A small image classifier, trained from scratch: cautious_adamw at rate 0.0022.
Rows from block 5, named by matrix and row number. Rows with one number belong to one channel. Each number is 128 + 24 x the weight over its row's rms, rounded and kept within 0 to 255. All counts start at 0. Numbers have three digits each. After the name is the row's rms in percent of the matrix's.
# c3: 3x3 conv (model.blocks.5.c3.weight, 192x192x3x3), inputs 0-6, a 3x3 kernel for each
# c1: pointwise conv (model.blocks.5.c1.weight, 192x192x1x1), inputs 0-63
c3.3 090:142093167142149131145114135145128106137095103118101105129093117085157136147148157118147148129116130132123088150178115109141125125132136111140168133141157095114093153131140113139111116102167
c1.3 099:141082159116126135142116125118138128139177141148126102120100146133138125091111092094136113182136121094089110112153134082132084156121088106110133148120111159132104102119128101106088112134117152
c3.4 097:127194148108144092144101148104135121113135065149135122104111166090165124135126091185127092118139147100157133102104141086134139136090096108128140087148136124165127092129167163160103134054080
c1.4 126:149137146120132134159142101139148077113120119148115114104087101127155108076091135111167109125070121124096113143134119073073061142080101111139125134091136081134114142095137136135076093100136129
c3.5 124:139116149126088116147149136172161152161175170171160160084073127116129088133158104144125104148105068131055055116123112107124115074092122087107115132122124109111087141106134107120144124155153
c1.5 083:091172144137128122124136147155140114090134161114141142138128105178138148123103147103163139131120138126153157147104095135062112147096120125131127159139123154136129120145144156149122136112082107
c3.6 107:126132158149134149125117160102118107061134137109138148141099096139113112113129159119188161115167155087112110084137106113158109174169096134130133088079132112131149148120154076119165140147139
c1.6 099:116107098163131082128157124093119124128157101123145117096121147105158139126144079158063125147147145169138097081104133124140102102134108160093136137125125149162112129149098121127098143122120148
c3.7 095:133123120152140120144158181145152134131148141112153140123111122146111106157130152094168121085151142084134109152102124134138080150125127135141147117117143121079152115109105129102126163178181
c1.7 093:149144103151135102093109047103159142095111100119115127116106071112121097120116111143095119139147129130089124108125115113126088111114129108112124115101091189104138068149114125109082121115109100
c3.8 096:138141121167149074186142124113113141104113132090148122131150160121146132123132165146172136105154135127179153105127108129142094127091124142175137145132181114117121081111151140123125140109159
c1.8 103:165098130135130116121130111127130127140094094100107122070107097145105116168118151153139145121165124158105084078123116128110112116129139163112115127127158093106124137091123125142140127071123101
c3.9 090:141143155136164159168153144120102161119097139125116115091122125104126147126141141189175147163175140105165135127139130127106112106086134147114125141121160124127158099126099113087126098102127
c1.9 103:165132153161134132133147192129125114206131163133083138109115152174124169154163123150156160131129147118136144161150154138156159142129161145140123151163134117126159144122127152131129119133125124
c3.10 094:134121112120122160107086117102127126128143117141130129138129082165145096143157140103088134047120160099127135101110128138132122139077098162155161138140151122160165208147127159136115134162154
c1.10 097:118147151152160136155134160140123154184144141143140159125163166161145149145099126128119171089169115151146134160157134128173145143124120158132091143132119122143125142130148115153138113135137146
c3.11 084:149147139121095130158137105112158141152125127121114108140121141133135131127137129164117127180160134135139102116108130121130127148113134138142110147151144144112116130146138122127077087107070
c1.11 088:089140160172124139145140096103122138145155142115122077089154112171125157166120106131146171149139176120139101121151140129133124152127145112139100185143152107156102140126091153109156139113118097
c3.12 110:135119123129141142107152127113140122118097100145107091139133146125145150122135154095115138100127114081137146133052092126118154134156135146118104124127126123101109075075109072156115137167142
c1.12 107:135116141105131129155096120106106142138090141148148136059152137103104080101124096143127128101144130124135128126065142118127132118125136158101132093118097091156149105064110113116146066113133090
c3.13 082:111097128113132134120099097125108145147127119098104075094083091131097126168074110162123141134113113169136129122128144071107159120099124163162130139146137159181130149129119156141114173115093
c1.13 102:131125116110103122162127139093133139120122110120134129121124110136125092125111115103130124141155120136076102099075081087101088084093132104103119152098137160080152129109144117138121111126104156
c3.14 101:159144136170089119152111087142117115124122156109102068138135126114117147123128098131103074160116073142148093141127084108119139137146125105155180135150154155183139107122116118064096097085119
c1.14 101:091116132133108158065149149153138132138167125139098129127086124122116100102081111109127124090096156118131126107121095093097098152086113138127153142118124152095090148146098116109087116079116108
c3.15 116:102107165118126123102136107144130125157108138132119130087113117130141124116149131050109155056143161117154160164150133145122128149135096147133100141126177127147162101153174111167147089120107
c1.15 120:120133131132129146158077157144138126153135135135158150170156138132161165164123123113133117146141132157202130172164145149173152130146135145143141129170181174082096146128117152133131132142118111
c3.16 106:142110150145127124149137125140148145128136156145126140133149107135143134102116096121154148133124097151121098109104133149095084122097114102112123139126129111099040122137118106093137086126184
c1.16 105:138112149141096122088100116130130106109130154110129120133081116112137139120103137135121081128063116136108147141126139087112112124098105096133128160111132168083140062159132127124095137107139112
c3.17 093:108113095102125125100131092162146118162136138130113142080094122133090104152114105127120130129144122162142107137130151068129143120123144153136158158148156142183156123092163134116131133104113
c1.17 093:135150110140111127146120137133110096131141107105143124146131151072094132159096114134139131165129135107178161166176132168144119187094128180133137148162138149102105135120102183109123130101108094
c3.18 103:158116126125117111125110119097079148105123142093130154142129121178136133155106121156137122124115153143147132114121148139165092128173126112130144104113114144082105137128113157118141094105145
c1.18 084:106131133122164130136120169128128139177154136145138122108151171148110087154147115124185133181136143168177136130172143127141160109121109138121157130158172175144152138107108143144127129129119122
c3.19 124:119121138138117110158111106131123106146138118147158150147132108118109129139153137109112121116110158152121160116140147114150147119130136138149134133134141121147120140141123148138131143138109
c1.19 113:110131125097150126138129150122150137116117141122167148128108131129149093060108142106131067107127084069090106135099147105107129091108117133114139082072133083068071123072137109107097036123126128
c3.20 108:125113186150142141172163143132159125091135114122156141159179119111143117127098142119102098111106104143133131159097162129147158090146105142140106138133137119144160177144110162115147144153127
c1.20 119:138141131109138109130118148115118143127122131099130088108140119135104068106114125107128110156108096119104084134111097148108109072090107139100139124092101084084094117126130087116113088102129086
c3.21 097:153103114101124113150135132113092074103093118110087138117153158135162176136156123111115146103138122082104119115109060096130116151153153133154108112136135092120108099132151178140097138136109
c1.21 075:117100188154117145163146131094125128189131128149159124129150127143126082155084115122088110108140116120123078105077118103126128121139128145091131151137147153130077100094086101151095102074142137
c3.22 073:108107066117124117114070079126102109148121147116128161099112135101124134119120116116154113066145140084105143115129136134124130160101116177153158125132137137168134172115114121113127081074133
c1.22 091:125140126145140141138130182133123120176129107120167149146117146123123124147157140109135149153137156138197124145144144127143150173103127166138145105174137106163120139095144164127151110127135111
c3.23 111:125103074123119085149133119121134133108116128107096058123110134170124115147132096116146124113135122144135106099149144148155140136135149119150121108143128094142149171119090175118068120104066
c1.23 104:107126120141154132112092129146085154116142155136149139151140132143123137124137118117172141158149107109136117116107124135101128045096156128099179082088092137108146167099133116132117102093101101
c3.24 115:117080087121099072161124105136124115150123142094087111111177125103122129127145134163182192152153150135120119119137093111091081108088100107116143116111145094060129114133118127116106133098105
c1.24 095:090128141168086111145144139142110130119142140101107135127145129155113182132143112107097132159132144147103151111140145150125150140140174108159118138137141139174138117126098106149144140149125141
c3.25 091:112153116111172147140114114126165149169169149103129131097151111075130111108129098190122139162140142165135101127127132126120118107098139129134095148129107115110156123138097150152143154131116
c1.25 098:169170118115114115140091100127114092147070110099135125131124054099117134127117146151134112127103142144122105128123130113101126097124089103128116112138091116115147147091137115098112073086093105
c3.26 089:089073137102101120128146109148137133152143168119118113074132152117132169131117137106148193120159182132113148139117106139123100096118099127148095117142126127132102078092138133129117150141134
c1.26 098:073125141155122130155124091101123120142152125134132143130141109136144144115148102129086134113115121099149142095127096168145126188160094098162143120142121085158110101143092147116144163139133156
c3.27 081:110138157093099083144153152102123135150147171167138144146142110149117130117092117152149149142130142129131130129146093116092114082138105148097101135133161148098089118141156142160130162091089
c1.27 101:103128122118102133160110142118138086119104135108114117132088097134145114132120121115126133124053113102114145137121106108055126130100132069123121114126132105066128106133132127112091104108121098
c3.28 103:104220120107175116090080085079149150110104082143183161148161151131157116121109112176129109135125170160157126083163185109151137159087120109130127136124136122128136106104096102125139076073129
c1.28 122:172099143094150113118123107134124098098103133124155122120093077123147104144147167151146116136085106123111118118139137088119111138087080096127132073105166111123100139097142111122087102092166114
c3.29 101:122120152137138144109143111106136092126138109114107137116102092120121086147139097169164170172158101115126081119147167144137144128109135121091131140092101125142147089150111134100103099151100
c1.29 097:148140109133127103102114119113117143116133102099121160095120126121109092124158110146124111133140150142118129095089089107051149130112106128101150146176111107139113147130098098110090113134107107
c3.30 097:147096137158154176108151159118116132083144143114141130109103090125141159112084129122175141154132142129114141145125109141148135182132129099128118118117121146135123141183117133122102146138166
c1.30 103:148138147116141102108085111131069138102066110091108079104141075074097094142122142127136124145111134119110124104115106162098152098094111098113088147134138124118144123085127097134142109107122138
c3.31 108:082073124076126122142134098174143143130145141132129115163134109138128109093126113126128117142150126124125117142098118143123144144085181137102104114135097126169129117119122133152140106143108
c1.31 098:113170128168114152177100121123136133157129125136158149119162125180124163205166140108124098132140155099107146154134146133155108128132168143115112110154147122137153153117146127125139140151125159
c3.32 108:145107132135148149125134137116156131141147146142169139106092102097126139112073147129115108139126132120107116150150143125126059119110062119131160116122142109112153141137132150137110098098125
c1.32 094:146167125124136125143107092089143095113091103124147097143108089101093114144172125171146138148140111138128139108113120153119100100142142138138047127113113173114148090143167085150106114128104089
c3.33 095:153156158124178149108140135104129129150147119135116109152178126120091122106115128137148124150138188115092122104127095122148147134145102166173160131119106122090096131127133041155156081121133
c1.33 107:166118096123136097143126085107108107143114125119123090106126125096108112101156125110125101128130081123106093078144147111125146127131093117097135085130095132170099123083111114124121113113075128
c3.34 084:138114086135121107106114143159128154211164182210180164109148101137116128117131158176148138128077157134092131156147114121094118116124129151158138135139174126150094166124162127125157118099126
c1.34 112:100175117143099143169143142148136131162139156154116168116167178143111136166158133189171171146145154144119123138138120130132118130118137153143124129124128121132139137132161130146162158164136148
c3.35 091:146085109139137119158163135155188122149147139159153154128114117138130112137141106138090150125114139136070097157125162106113147111145157107115085143148121089148086192158082157161150149183159
c1.35 095:127151144131126150190140168104151137162147147102137137125125154162108124163122132135178168154125169146110111111114136095102109095128138111132142099152151125119125107114151139121187119153124157
c3.36 098:129113105121125102139148133122163110085078087138162158138115132126154099130131123130115106091107122127097133137146158113130183173129126090121112091131117124094102127119123150130086079102136
c1.36 096:122078174130144128139117170171158138110097138136123165118108130134158139146140139171151084118111133147131151140121104127153153115077132142163120167096158100096151125144166148173122089127203106
c3.37 097:139195122095148127148099099113123156159140146136143138148159106161125124143135143153138127127126164101136146132138154135127143167135157163154174111113139114110128135134105163138152121110161
c1.37 088:147140131137126100163140162182133117143131140089120115101075131136168125124139155104166118134121093154128124126118118112147121094160126137153091156125168129122122138118152114129109112107179081
c3.38 121:132121123107136120161134131092089083110071130124073152149145134139109111114123103114072113136084150105100125129129147123105119095118140148117116124096106093089103116090134055112165126142169
c1.38 095:117072087082119116097130157141073152179128062155161093128137130107071091179151135122115091127110144152128145126153136121151118102163145149118111136158140107138132083132128114123134146136156147
c3.39 098:160122132166140147121148111149151128098121123124145128147124101136144159162100125100138116158158139166131134132141124146122128134138107100146124116133138132114114148177142149145128137176174
c1.39 099:146106155172111123145114112119104141107117154110154141108130151151136155173141147128091130135117151152141122116132116118140140111149163153125152163135156173128156126145139098152127116159192107
c3.40 092:119129100083147108100121133106149125125147155120125130115120150104138151153146121131144142147172157138137134139107147129114121134115128117091090127133132148141155116150109161170105135129088
c1.40 073:158138139153114110179135121135123101184133124123114121094150163151184108099158127178171136155126136116118080127134149129091138145129117150146133122127145115087100138107112135125113159122170137
c3.41 104:097079112117115099133132150130154150093116143109146122125144173120160179130153186137129124154135126147142161143052062114117115144133148149156109150132148173168121095127181158156140169134130
c1.41 124:118126148104108120131118134088102106139127151134147105101129143132117101111121082110083105111105116102108154122085139137122133142115107124068143096140118101109126119068081149034114094116122155
c3.42 089:133084099106108112130102125137149109145146109142145105129117156117145156141149083137183176150167174135162130108163145115166160096086153107115112121161130141134109134102186155137120175146103
c1.42 091:104128151154161137148122148149156103168148164111112132119150123145141157121106170143152147141125156117142128123133124130087135107163128141174132129126158136121083116126188100171138132128180171
c3.43 098:129096096133082110147120126128129094151152144157150096150145137106147146122133109094109161095116114122132099135136112158123082108120121146154154118124105074119128134159150079121143183157134
c1.43 094:085157154124141128126113140167134159148136131092121128125160152147146156114108142125155098115126102146099113132111101175141133101140142163126144116123103076143139136122173124173113132098171123
c3.44 097:161134119099129095160109129112124096143126127119121099137110083152118144129169111129169136115127099083103134138129113130130121157138111099127151128121107103135085193142128121152108077136129
c1.44 073:140133103123126121151149176151166100146100144157110114148097120125149140107142171120148153130124107128118149133143101104147078124151106122151146109112085159146089154144163122181125127121059182
c3.45 095:072096139091116130087120137132138150155149141181153185148129129097126173098122141110122135130128114109140142151108110145143110118172112179114142149113134134125138112145197100141185081142141
c1.45 104:113145138104126089118109147123093100144103126120106140096111121101126097105112112096116125127129112115128120131111100130109113134143077097092121132163114125102091152087118142049114117116083146
c3.46 087:114127060117121086130120150161168153102135156106153150113122121125149124127132161152125117111137142144144124145146127118131149108134149142112108114131131134146140093080105078112141104130165
c1.46 097:121106157151135125113122175179119123116086146128150140135117141128139132139147164106130106128129115130128154144149102124142146135130112124127119066130150128094124114096191145165083109100168078
c3.47 089:202191186113126116143153131137124119082100097063077061139134169122133122158179148144149157164161120164102109146108107118104088126114118122132132090127148142137132172137133159128114147133140
c1.47 120:141118123135101119129139111133095133138107150100127125123116113133160096118145111098129124139104140094135107117107147136085136098060088111094134081138107132117108116097079150026102127100128093
c3.48 097:128128152149112141142131153091112087092107100093107113118154113140156142130124127060136135056124126119116144138127115123129137148132092102144154095115157122095115185130184189140196152127189
c1.48 110:124122166132121126168108135101134118135163140123139107098126156145161120148118121105125130149133112147124107147159138137136147171134116136116149127178158140099134123155136141124143114142113157
c3.49 118:139184162148180126131160120131125143158116129134109084141146126118129118085136134100127136143138160104102134117142123126146114101143115182129120176113124161112092101138156113159180133131143
c1.49 111:181094130138140080153104125108122150119076145147122134126148144142133108135129151113122112084146104140087083084084115115155109093099140107112138111113096109115109118118125099106137144100133120
c3.50 103:113118140141112167133152162097119113122121099116099122138124126141112163124136153159113143158138081137158119157135127108136126160203108108153124136130125122102081152130104122121170093115148
c1.50 113:118115115144145125118144133106099113140125134090120119105110115128114091093133143117128136161150122092116145101116096066105139165112078135114121101141116118163127090115129128114111130111104138
c3.51 104:125102134137103156149127131151140129140130127113094124092074133125132153117117130118148141142116096142116126095108138090138136102116124146133112123139098117103046107064097095129132080158165
c1.51 118:127102122119137130091133171125106108127140143131136092135103086097113105130121140125132113135077100120114133120108126083106117115069089098121139118100135118094116067118135103123085101133132119
c3.52 105:145160173143172164134126132120142163115135152120101144116129117064097069128128106135164077123120085125121112153141120162170130106110082103157146150129124114130146107161106128116116093162126
c1.52 114:168119108117174133108105149116088149145106105098098099129141085075094126137097134135140141153135132129105117106119102139092111078104101102111127115094127111135155161101140115144116096115107131
c3.53 089:115142155166117147154125139169160170127136158111094115143110114113118160120111102105114131103083130118114129119152154122120111142127096151112108122123116138146142136152186127140151108144161
c1.53 095:138103131074119098123137166137117092142125112100140124139082090072117134117135139131117094128075102099103133118094139104108107074138121103123105154146136120118121104115146101116078131090128107
c3.54 112:177169157108134135097097126089084104104104114128125132130148125109134121097124159138136152111098122081076078130133099136125098155126146114138145119127134094127119135127132136131183083115139
c1.54 080:127117139084132141141096186174152105152142148166143153131115116142183129131149166086162137163108116162121117145130147124079102105096085110174125127122141156109112139074155142133122068124151123
c3.55 082:144107134136141114130090145119145083107106110110144134112102122119116134121121163108118203100118122112130110127119137154160130123113129105137130126139175082111132147156151166155155147141154
c1.55 084:135118113124163132166112161123134105135172148127107118148145144130117145116113130162157140101134086141137142117155127108112129193125124141125126139179131141077119118111137134120125121118072121
c3.56 088:122092046146116093141107113108172104136142114129171143119100155116135128109099109166120129118127169114109101121144145121165121134084123119140118081137119120155143093114096128115107069081131
c1.56 089:131139137121168136111122151127101131146110127117075097117103109146140122146107129141165092119082128075100142129105125098105139113135129120152125121156138101073059103142115126132119104094139105
c3.57 108:097092121113114107173191135127094125118130131108106134144124135134128100165107106116122078140117094114082115164154140121119153116121104119093092141135141139088113178129147174157075128087129
c1.57 082:115122133114113160184140212165147142122094148115116105136116127119136105146150106091079145129157151084131138170120154136145105133157136152118119125184140105099123139119167141136114112108137115
c3.58 095:116124156104136156143139152086110090099114109090124102056126129070132139126129146139140177150118150118118102101149134136123145168129127120128086124165117107126139116138098162143138158157166
c1.58 121:115145143118128171164094165114131138121152123140114118098142145147116135159118097111118177137127117129132145148157146174116152168129126130134120152174132141119117141120102191114156099121087143
c3.59 094:160100065088093123139150162094092063161167111131127105136116153137154150115127175121119167134123170120114129137141142123162111153143116123105121085099121138102109166180165165153143121168176
c1.59 113:093164150120147110163121122091109120143152108141107118095148141136122130122112132096102125144120103145129098125154120162171164178133137126117093134179134115148108122105143145138144124137129136
c3.60 108:118116130123126096153161116148143121147154128136132139123121106085109098128125124114116126146127120154134127204155138145110094120128105112138142129130144090122156090157104133118114131122126
c1.60 095:130148111122096131115118110139166128140101110043128098111120083107121107137139102160135164120121127150113148108138095160121099104116139117130117117068105165133152130131134072148120110131111121
c3.61 086:135122104130137121123096122137146165142131156117152160102143124141146134167132191162118163159127180123111164181134128107160150124124117114128113120123126117107122120130121123133156116137140
c1.61 131:124161133112151114158133121120118111179150123148122131118149153133107136149111120125167165143140142127143149152151141134143151167112145155144104147180128152137128156098131168125139124106128148
c3.62 114:123131113126135107118120117123130115152174150110143143112125114091121091107112112128131129068160153071144166114153138174135109136117095116131143124133111123116090150185141176151096138079140
c1.62 101:154168123154141127140154127130158117096108126126143141127113128138168122122095129103131136170119132148087090131117099113117102107132095081131125113084113109105099115110137108123096107126119127
c3.63 108:107138141112083099135150123141133146136105148133139105110095124159122118166145122046165194093182153134153117117122101118121120124121154114073089127122115119119119151087128153150118189134145
c1.63 110:091134126157125123180145147156144099127133107143115140110123128139130162153095158139121154116123155147124165154113141122155149166137144151128098124181167153129153131119150166152140146121153138
c3.64 108:153103120110114202073155205126151123137110109182152105121079130121144158107113100120145148147169172162138141084134128151150088143127093125127111118104108108128100144147137114125125101102092
c1.64 106:108132150155158100144144102142145120131104123146119128094113154117138127153161126106145146148145136141134123146145095132146145175133134154122137119167137181134114140133132183133147125103133135
c3.65 080:206141144151142122158156168104164146101126163105134141106163135158088130149118143146142156142142144173108105182148147124142147147112099082091092091125157087152096116111135172162090110115108
c1.65 078:130157099149152125186123111123160115172120121162142124162103155107127115142111104139146165137140141146113121146131113144100153145129140153147117158121105123157122131148108151100127116118094176
c3.66 080:097099100084097084099104138116138161133121190113129148104089149123118126164112105147100142107175146119137143094107126148092124152144110104122090142135114147139135151129136143159106100101101
c1.66 116:102146129134096136181135156135146108179136105147119144129114153143115120153115096104122125138142149113161148148158153115122150155141130171157117154189117133100123153125096162106138120118152143
c3.67 109:122097099118122135125104104134137115126137106111139125131111163123110156150109175111119114125111133135115148120086076104113102150109137119145126120133139145159111138102172143108152155120162
c1.67 100:119111118120107134109129116130110168147134148128133130129111147139142103095142093145128089108167128098134112111076165137130118082134137131105133090072091138087174118078076088137097066095117114
c3.68 098:098077114162101121162170141193169163155152176113118129054071102136114140148132109127166106102128084142124076118093082106097125155078125146156162147151152124142115143106110134096147131116153
c1.68 090:125133121129088149097156108142128119117136132083124122119099141118125124132134134104129102159128149130149143126106087087092056088097125149113142097074115134117109086135093112108091123117078173
c3.69 095:106138140145127157139188133154128142122146125094107095100123075126154093162153135094127135103116132175144091123092067133137105147127158158119114107118105109099088106103083145142162159173197
c1.69 110:139123162125135102128161136122177115129133097115109104110106116095117101102139119159108078127118158130062131080088108085093072078116150140098111094087136142126125103152125112113100112115104158
c3.70 107:100205169090159149096085085099141152123138070124164149110139137053134122088098123189144091122100109104122074137087129107150174166122090095141130148131152124088113083121114093131156086042086
c1.70 085:164161113093170142133143137141136134140130087100099142139147080125109063156111179139174159108151125162163143135135093125097110121113064110137129066117120087166098151073146125153144092122094140
c3.71 097:116140127138139102146178119128097116120135152147159157148150112100116139135155119133169128111135116146117114165159146161123118175110107111125142085105090100077121076112111125119117130055088
c1.71 087:139113124140124127121136143119168133140153100114114116071122081127120145137103088133106157145108129154091148118108129148171126108135165127118091167163117155147146124152133123114141123119090182
c3.72 080:131095096121109126149201136138141121109148147096102110089122113119174121120095107170137107154134127137153126138145138101129115178135135122141137141145146156124124101123108091101119072132163
c1.72 096:128123175122128144093132133134128110105120133111129098125097130131130150141105132103119096131097120109126157110089085109111100083117108077138147158100128132085138098156134120113094109089114121
c3.73 105:106048095120128105128102124139127122167146149161138138073124128111145115126112100105115142092121162102128122145079082119092082117155117129131109148132129141118070145092119128127121145098114
c1.73 102:134141138109081130113109099134094102136142143077143118110102140077143145084137108130127111117115117101134126144073123123123104130086120119085133102146084148096145128083125163104083087094104113
c3.74 114:123158193093138099080101070113118080159116078154113086125100080090146129122148139146139111158116111151142127153120148115128099155101113140107125169117131113134138129207104142142116157155145
c1.74 082:126123147117121121156089131114143155144135140129168131123147109156122096084119136126131178156166089119131109133168147122117131155133111141114140116180118125122110151106177157131106115122144126
c3.75 110:134171098152147133093111147142132118106095106133152190119126114114151171089142153174119145108110137107127121148111096145125141153125144144152120054094114117139113103119102147145181085089124
c1.75 091:146105149126121098154070153122134150174097102100106123098122134147132143105163091142136102157190094121144099101135112115129128123201116132151104145154155115144154118126109131127127143109154110
c3.76 101:123076135091129087128135129136133083135104118100087116098120134120091127150144118095184142112147169117134153157120125158125097159131112118156115121132139120098116123105108131093126114164173
c1.76 099:124084099143110129085134072140143130125144119131130155125116124125122103126081099104129093146101148129092114133140107115116104128075130070128154092114065135130121105119111119100093094125119116
c3.77 096:159163115116159117129107146128157168134142164151154143108128092114091115076093138117133116095129132082131119143152164149116108108123107157114122154104130097106090141128134129156111098107124
c1.77 082:165132087133124094154113149150134165126135089105114130161128114116132144165142129106165112145137110148118134136094146109152137105104110123129125102149145136126134122107165153121123110123146136
c3.78 086:137122114132109077119130095100096083099118101113140150176133162167154126180149105132120121149132118175139135124116144143175154166168170159169113112096104114077087178114096128120114172149119
c1.78 094:113123152133164094126143085131093104122104123083100127111131110132105128124116085132097081139147108109091112183142138162103119139128125111100139085188097112114114154075154192119094090092121087
c3.79 100:133091071178123141111090096143117135116137110093167116154131135151136157153128142129150130111154165114163122097118162147124138156116114080128112107138120082119123097144114132130136083112048
c1.79 138:106149138172132147155125140145119110141148140136152130102151132169124163150133127144112121132140162130130142163147154170154128173131172115145143157176148168157167163117126173128134119149107117
c3.80 108:126135131122130120094119097164115111121121122138147106068117132094130134106137110082104128112117149131164099077082128134130133174142153135144146107139119124127128105119120143182087119130081
c1.80 117:112139144147131148211122114127159139148153106137144124104156106151108148109152122151168146129165138119143123127146151163118143142182156155147104156172144137115142169109121151116154125114125124
c3.81 105:174156169171133121104131117118139117137134113142156140094071123108115151144134150118120103123135095140084068145159139084113100127094119101143130103120113112133113168125097151137136111147101
c1.81 087:130143111136102115131083130104122142169123116113148117123128121093120090062105122135149094114130080073130100148129140158103115113135138119108149100141108139114126175120168136156088088112069100
c3.82 083:147135138101144110134118132102129140097122121128140133162064141169121133136140145167136157161158148166137158124144098149153125141153120144118124138119143144171156121095112097108113103120156
c1.82 086:136136127152153122140114158143148145161138108153130144081155183128119138168147091094162163161158105159136132142120155133158117117102126133125141153157129140141163118138131149135134156112127155
c3.83 105:174163158127130076087157121145130125126099086129118117145129145116154159129165132138141101134126086117152156130115120068146156149123185115160110132127110141092105182133145148144142118105091
c1.83 088:124099158131147129160064152118145147137110139103096131128143110148087134102126126097159166166144094104072111125126098151138133106139112128098128153162153138159144192092105151114137143111108141
c3.84 086:118122100095142169151136122147178110160196143074144167105111120099124119134176170074142176092141137091094146144127132084121092128128127115131160076134179124122153165141108156170169049111141
c1.84 090:146170108128094117148089128100107115170084097093134135130129131102109119113163087158133156132121127115124114102139142172108137131100112127125107095162098104118157122153096146065100098098080070
c3.85 099:115127153119140151141115165146128121122135160087135166116095094124134082158158168089142160124186160124133092130128116111121102165170118145142126124127136186119152163118068148122124146148194
c1.85 098:138119111177105115109146071124160117112091098122151132124116115126118115094098086136090098090136151115105117122130094115084106117106128104097141101118092103086126124142117139096092128100074088
c3.86 093:121211133124157057096074112119183163135129134156210190092119140082149110098111116163116102116082141123120085118128148118171098152117130115177150152185173109146135080087094102132155114078121
c1.86 094:171120134083165170126127118172129080113114139110178143105106110147149134137144152108175128143098101150167091132149092076104095091122062113146127078125101122107095144071144144123102114119143108
c3.87 101:142126140132122142189183130163155120160115099085110120112134145156135119141101145117115131115116119159137105152162134155119130128166125150136090113128105149125132146119082110136100111137121
c1.87 129:129103133102105125128145119139121128145124146132124098133091146150137115152121062070113096153132116097139099120119126126117099112106114143071142094129117133106099125106102097107079118108120138
c3.88 097:150134146132176165133153150078102105137131183141117118099131123135150101095138115124108089127096076124045137149124150150128123108122159147157161139112105094090114091131109088112151098102133
c1.88 091:196141150108140121112114131125134109144157102098092118115114115100110137138119121138126160130099111131116115115128128147085103103121116092126112153125127100146145131139129141144108119122150148
c3.89 114:136186161152178115149144118111092124117099102071078070124174092139105098114140107130136098136124157141122131112102105139124126120100109167146126160076125126100133145106084092134150108095120
c1.89 111:188105094130119083130087095120133110119113152104141097141148093126091120150163144140111149136098096170139118079123120139140108064145088126098136073132123122132100125129095087095130129087108126
c3.90 089:101141133142136109170120057148118122135152138110103117093098112158142147121151174137142140121139122106157172171143154105124134118137106104092140136149152126127133136127106170166150143188127
c1.90 096:136138154115124128143123172087079161167095151112102128116182111110071146115148114178115112096126124090142128141129147161134124160111098121123104100155090109117135133098115150085114097084074122
c3.91 084:165132101126093083122088122113131101146157131124181161109126158121135189125152181132113130152118156179159130127121131082155121132110086137139133127131129137130106115110135170118146137149134
c1.91 095:106113125133139146116163169090122073151151141152132151121075161148147117122146107097145144111136113113136096106120163100115104117147100137132131105101074081089106140113127095100092119110115121
c3.92 092:141091116155168186126153138136134157129143146156167182146137142127137150121139204131175096128162100103138109114120092156148137116136141158129151150124183159146152129135158124154203118151148
c1.92 101:172124129146145118139142146120112142193090120105154095130126114124100097090110117165106120135169142117107146094083130128122087105121153109118078119104116120129144078146107088127126122098122140
c3.93 092:113157084153137156100174135078103141109137136131122164141145131130143164138175144089116155099118180117133164123155138174137140170136128113096107098145106111145110150164151175139124147166133
c1.93 095:144177157109153146161087150110145162178103140125119129133148114128119113106124137159161145117129129116069113122154118110116126106151153113181094154130164090099118102136164108168156097119162117
c3.94 109:162144131128155113125165138103117114124119117138141120119110111096131090093121144132154091148097121149094117111103123113121118138107119119128096153097137141114132133160114083110109076109109
c1.94 096:169122138110135095127063137136083135130098080081132111104142082086149125118107138129133142151114139153123157169119094169114131128130113099118131185139133151132121151134130148124133095123125124
c3.95 098:132102108135119131152145145176132133152139145128136171083104105124141116142157116105144105059152115062105115130156130138138123117114098104099121164147142141105139119119142157148093137152136
c1.95 096:124144149128146154152155192142126161163088167132142149142143127131152142135126143150111162107139125117122083148140130146116145148115158139124102135137145109077124138104143153132152106158130119
c3.96 098:139070077121141102117158151142117100135117133109116119102109146113092163151138156090108152109151163116162154130135143144153104116140130095129114085086122091112117074097135140136115158175150
c1.96 096:151102089156155069119111090103135117142126048144099164123099087160109153136135152161137131126126110162089110104136122108161112116157144074150119094132097134110117102130145112151144086107095147
c3.97 100:100052122146131125096091127136156135153179164148204171136119123128100117090126168119203176140167148142141152166098119102092061152107096159163134125111108139109092144108114106107154110148147
c1.97 126:132164096145089097103127135153087091108083134097110120094119120098130118167116100075107094138127116114102150139101099107127094140104091114111118113130119120116106126115134165079085126117118098
c3.98 114:145192140092162141120150108103127139121116131111132112106172143122141136084116129176140131140115157123129137129100133159136126155129145093132118110120100130121113095163115092103134057042099
c1.98 093:155119157146148129119124116148145172125096133120131134172119111161147093109092183145117149117140155098116170139165124143112150151091158129143131087133167112165090126117174128181147112128145119
c3.99 105:120136075110126112133157129139171124121107107140163143105115113129157102148160123109055095059086101118112109127112187108119142156098137116138124126131125102137133114143092104153100110105130
c1.99 090:125121176093121129160121176168193148131125142129162112076096117140158080169154130115152108132078147103136124152125088140152120127107096145147106141104160083111144146124134151116113047115150122
c3.100 094:135103078168130119149164156162134126143149183123111115099101158143098127156147143163168144144132141120123128144122084122129109140162144169122145146131132135066137142075110116135114107185203
c1.100 108:135146083125130118120135137150137114125100117112116132135077120111140112064122116090146126142102143126132159115090107090074098099131102111120143096117134139148152129130115147104080091113106120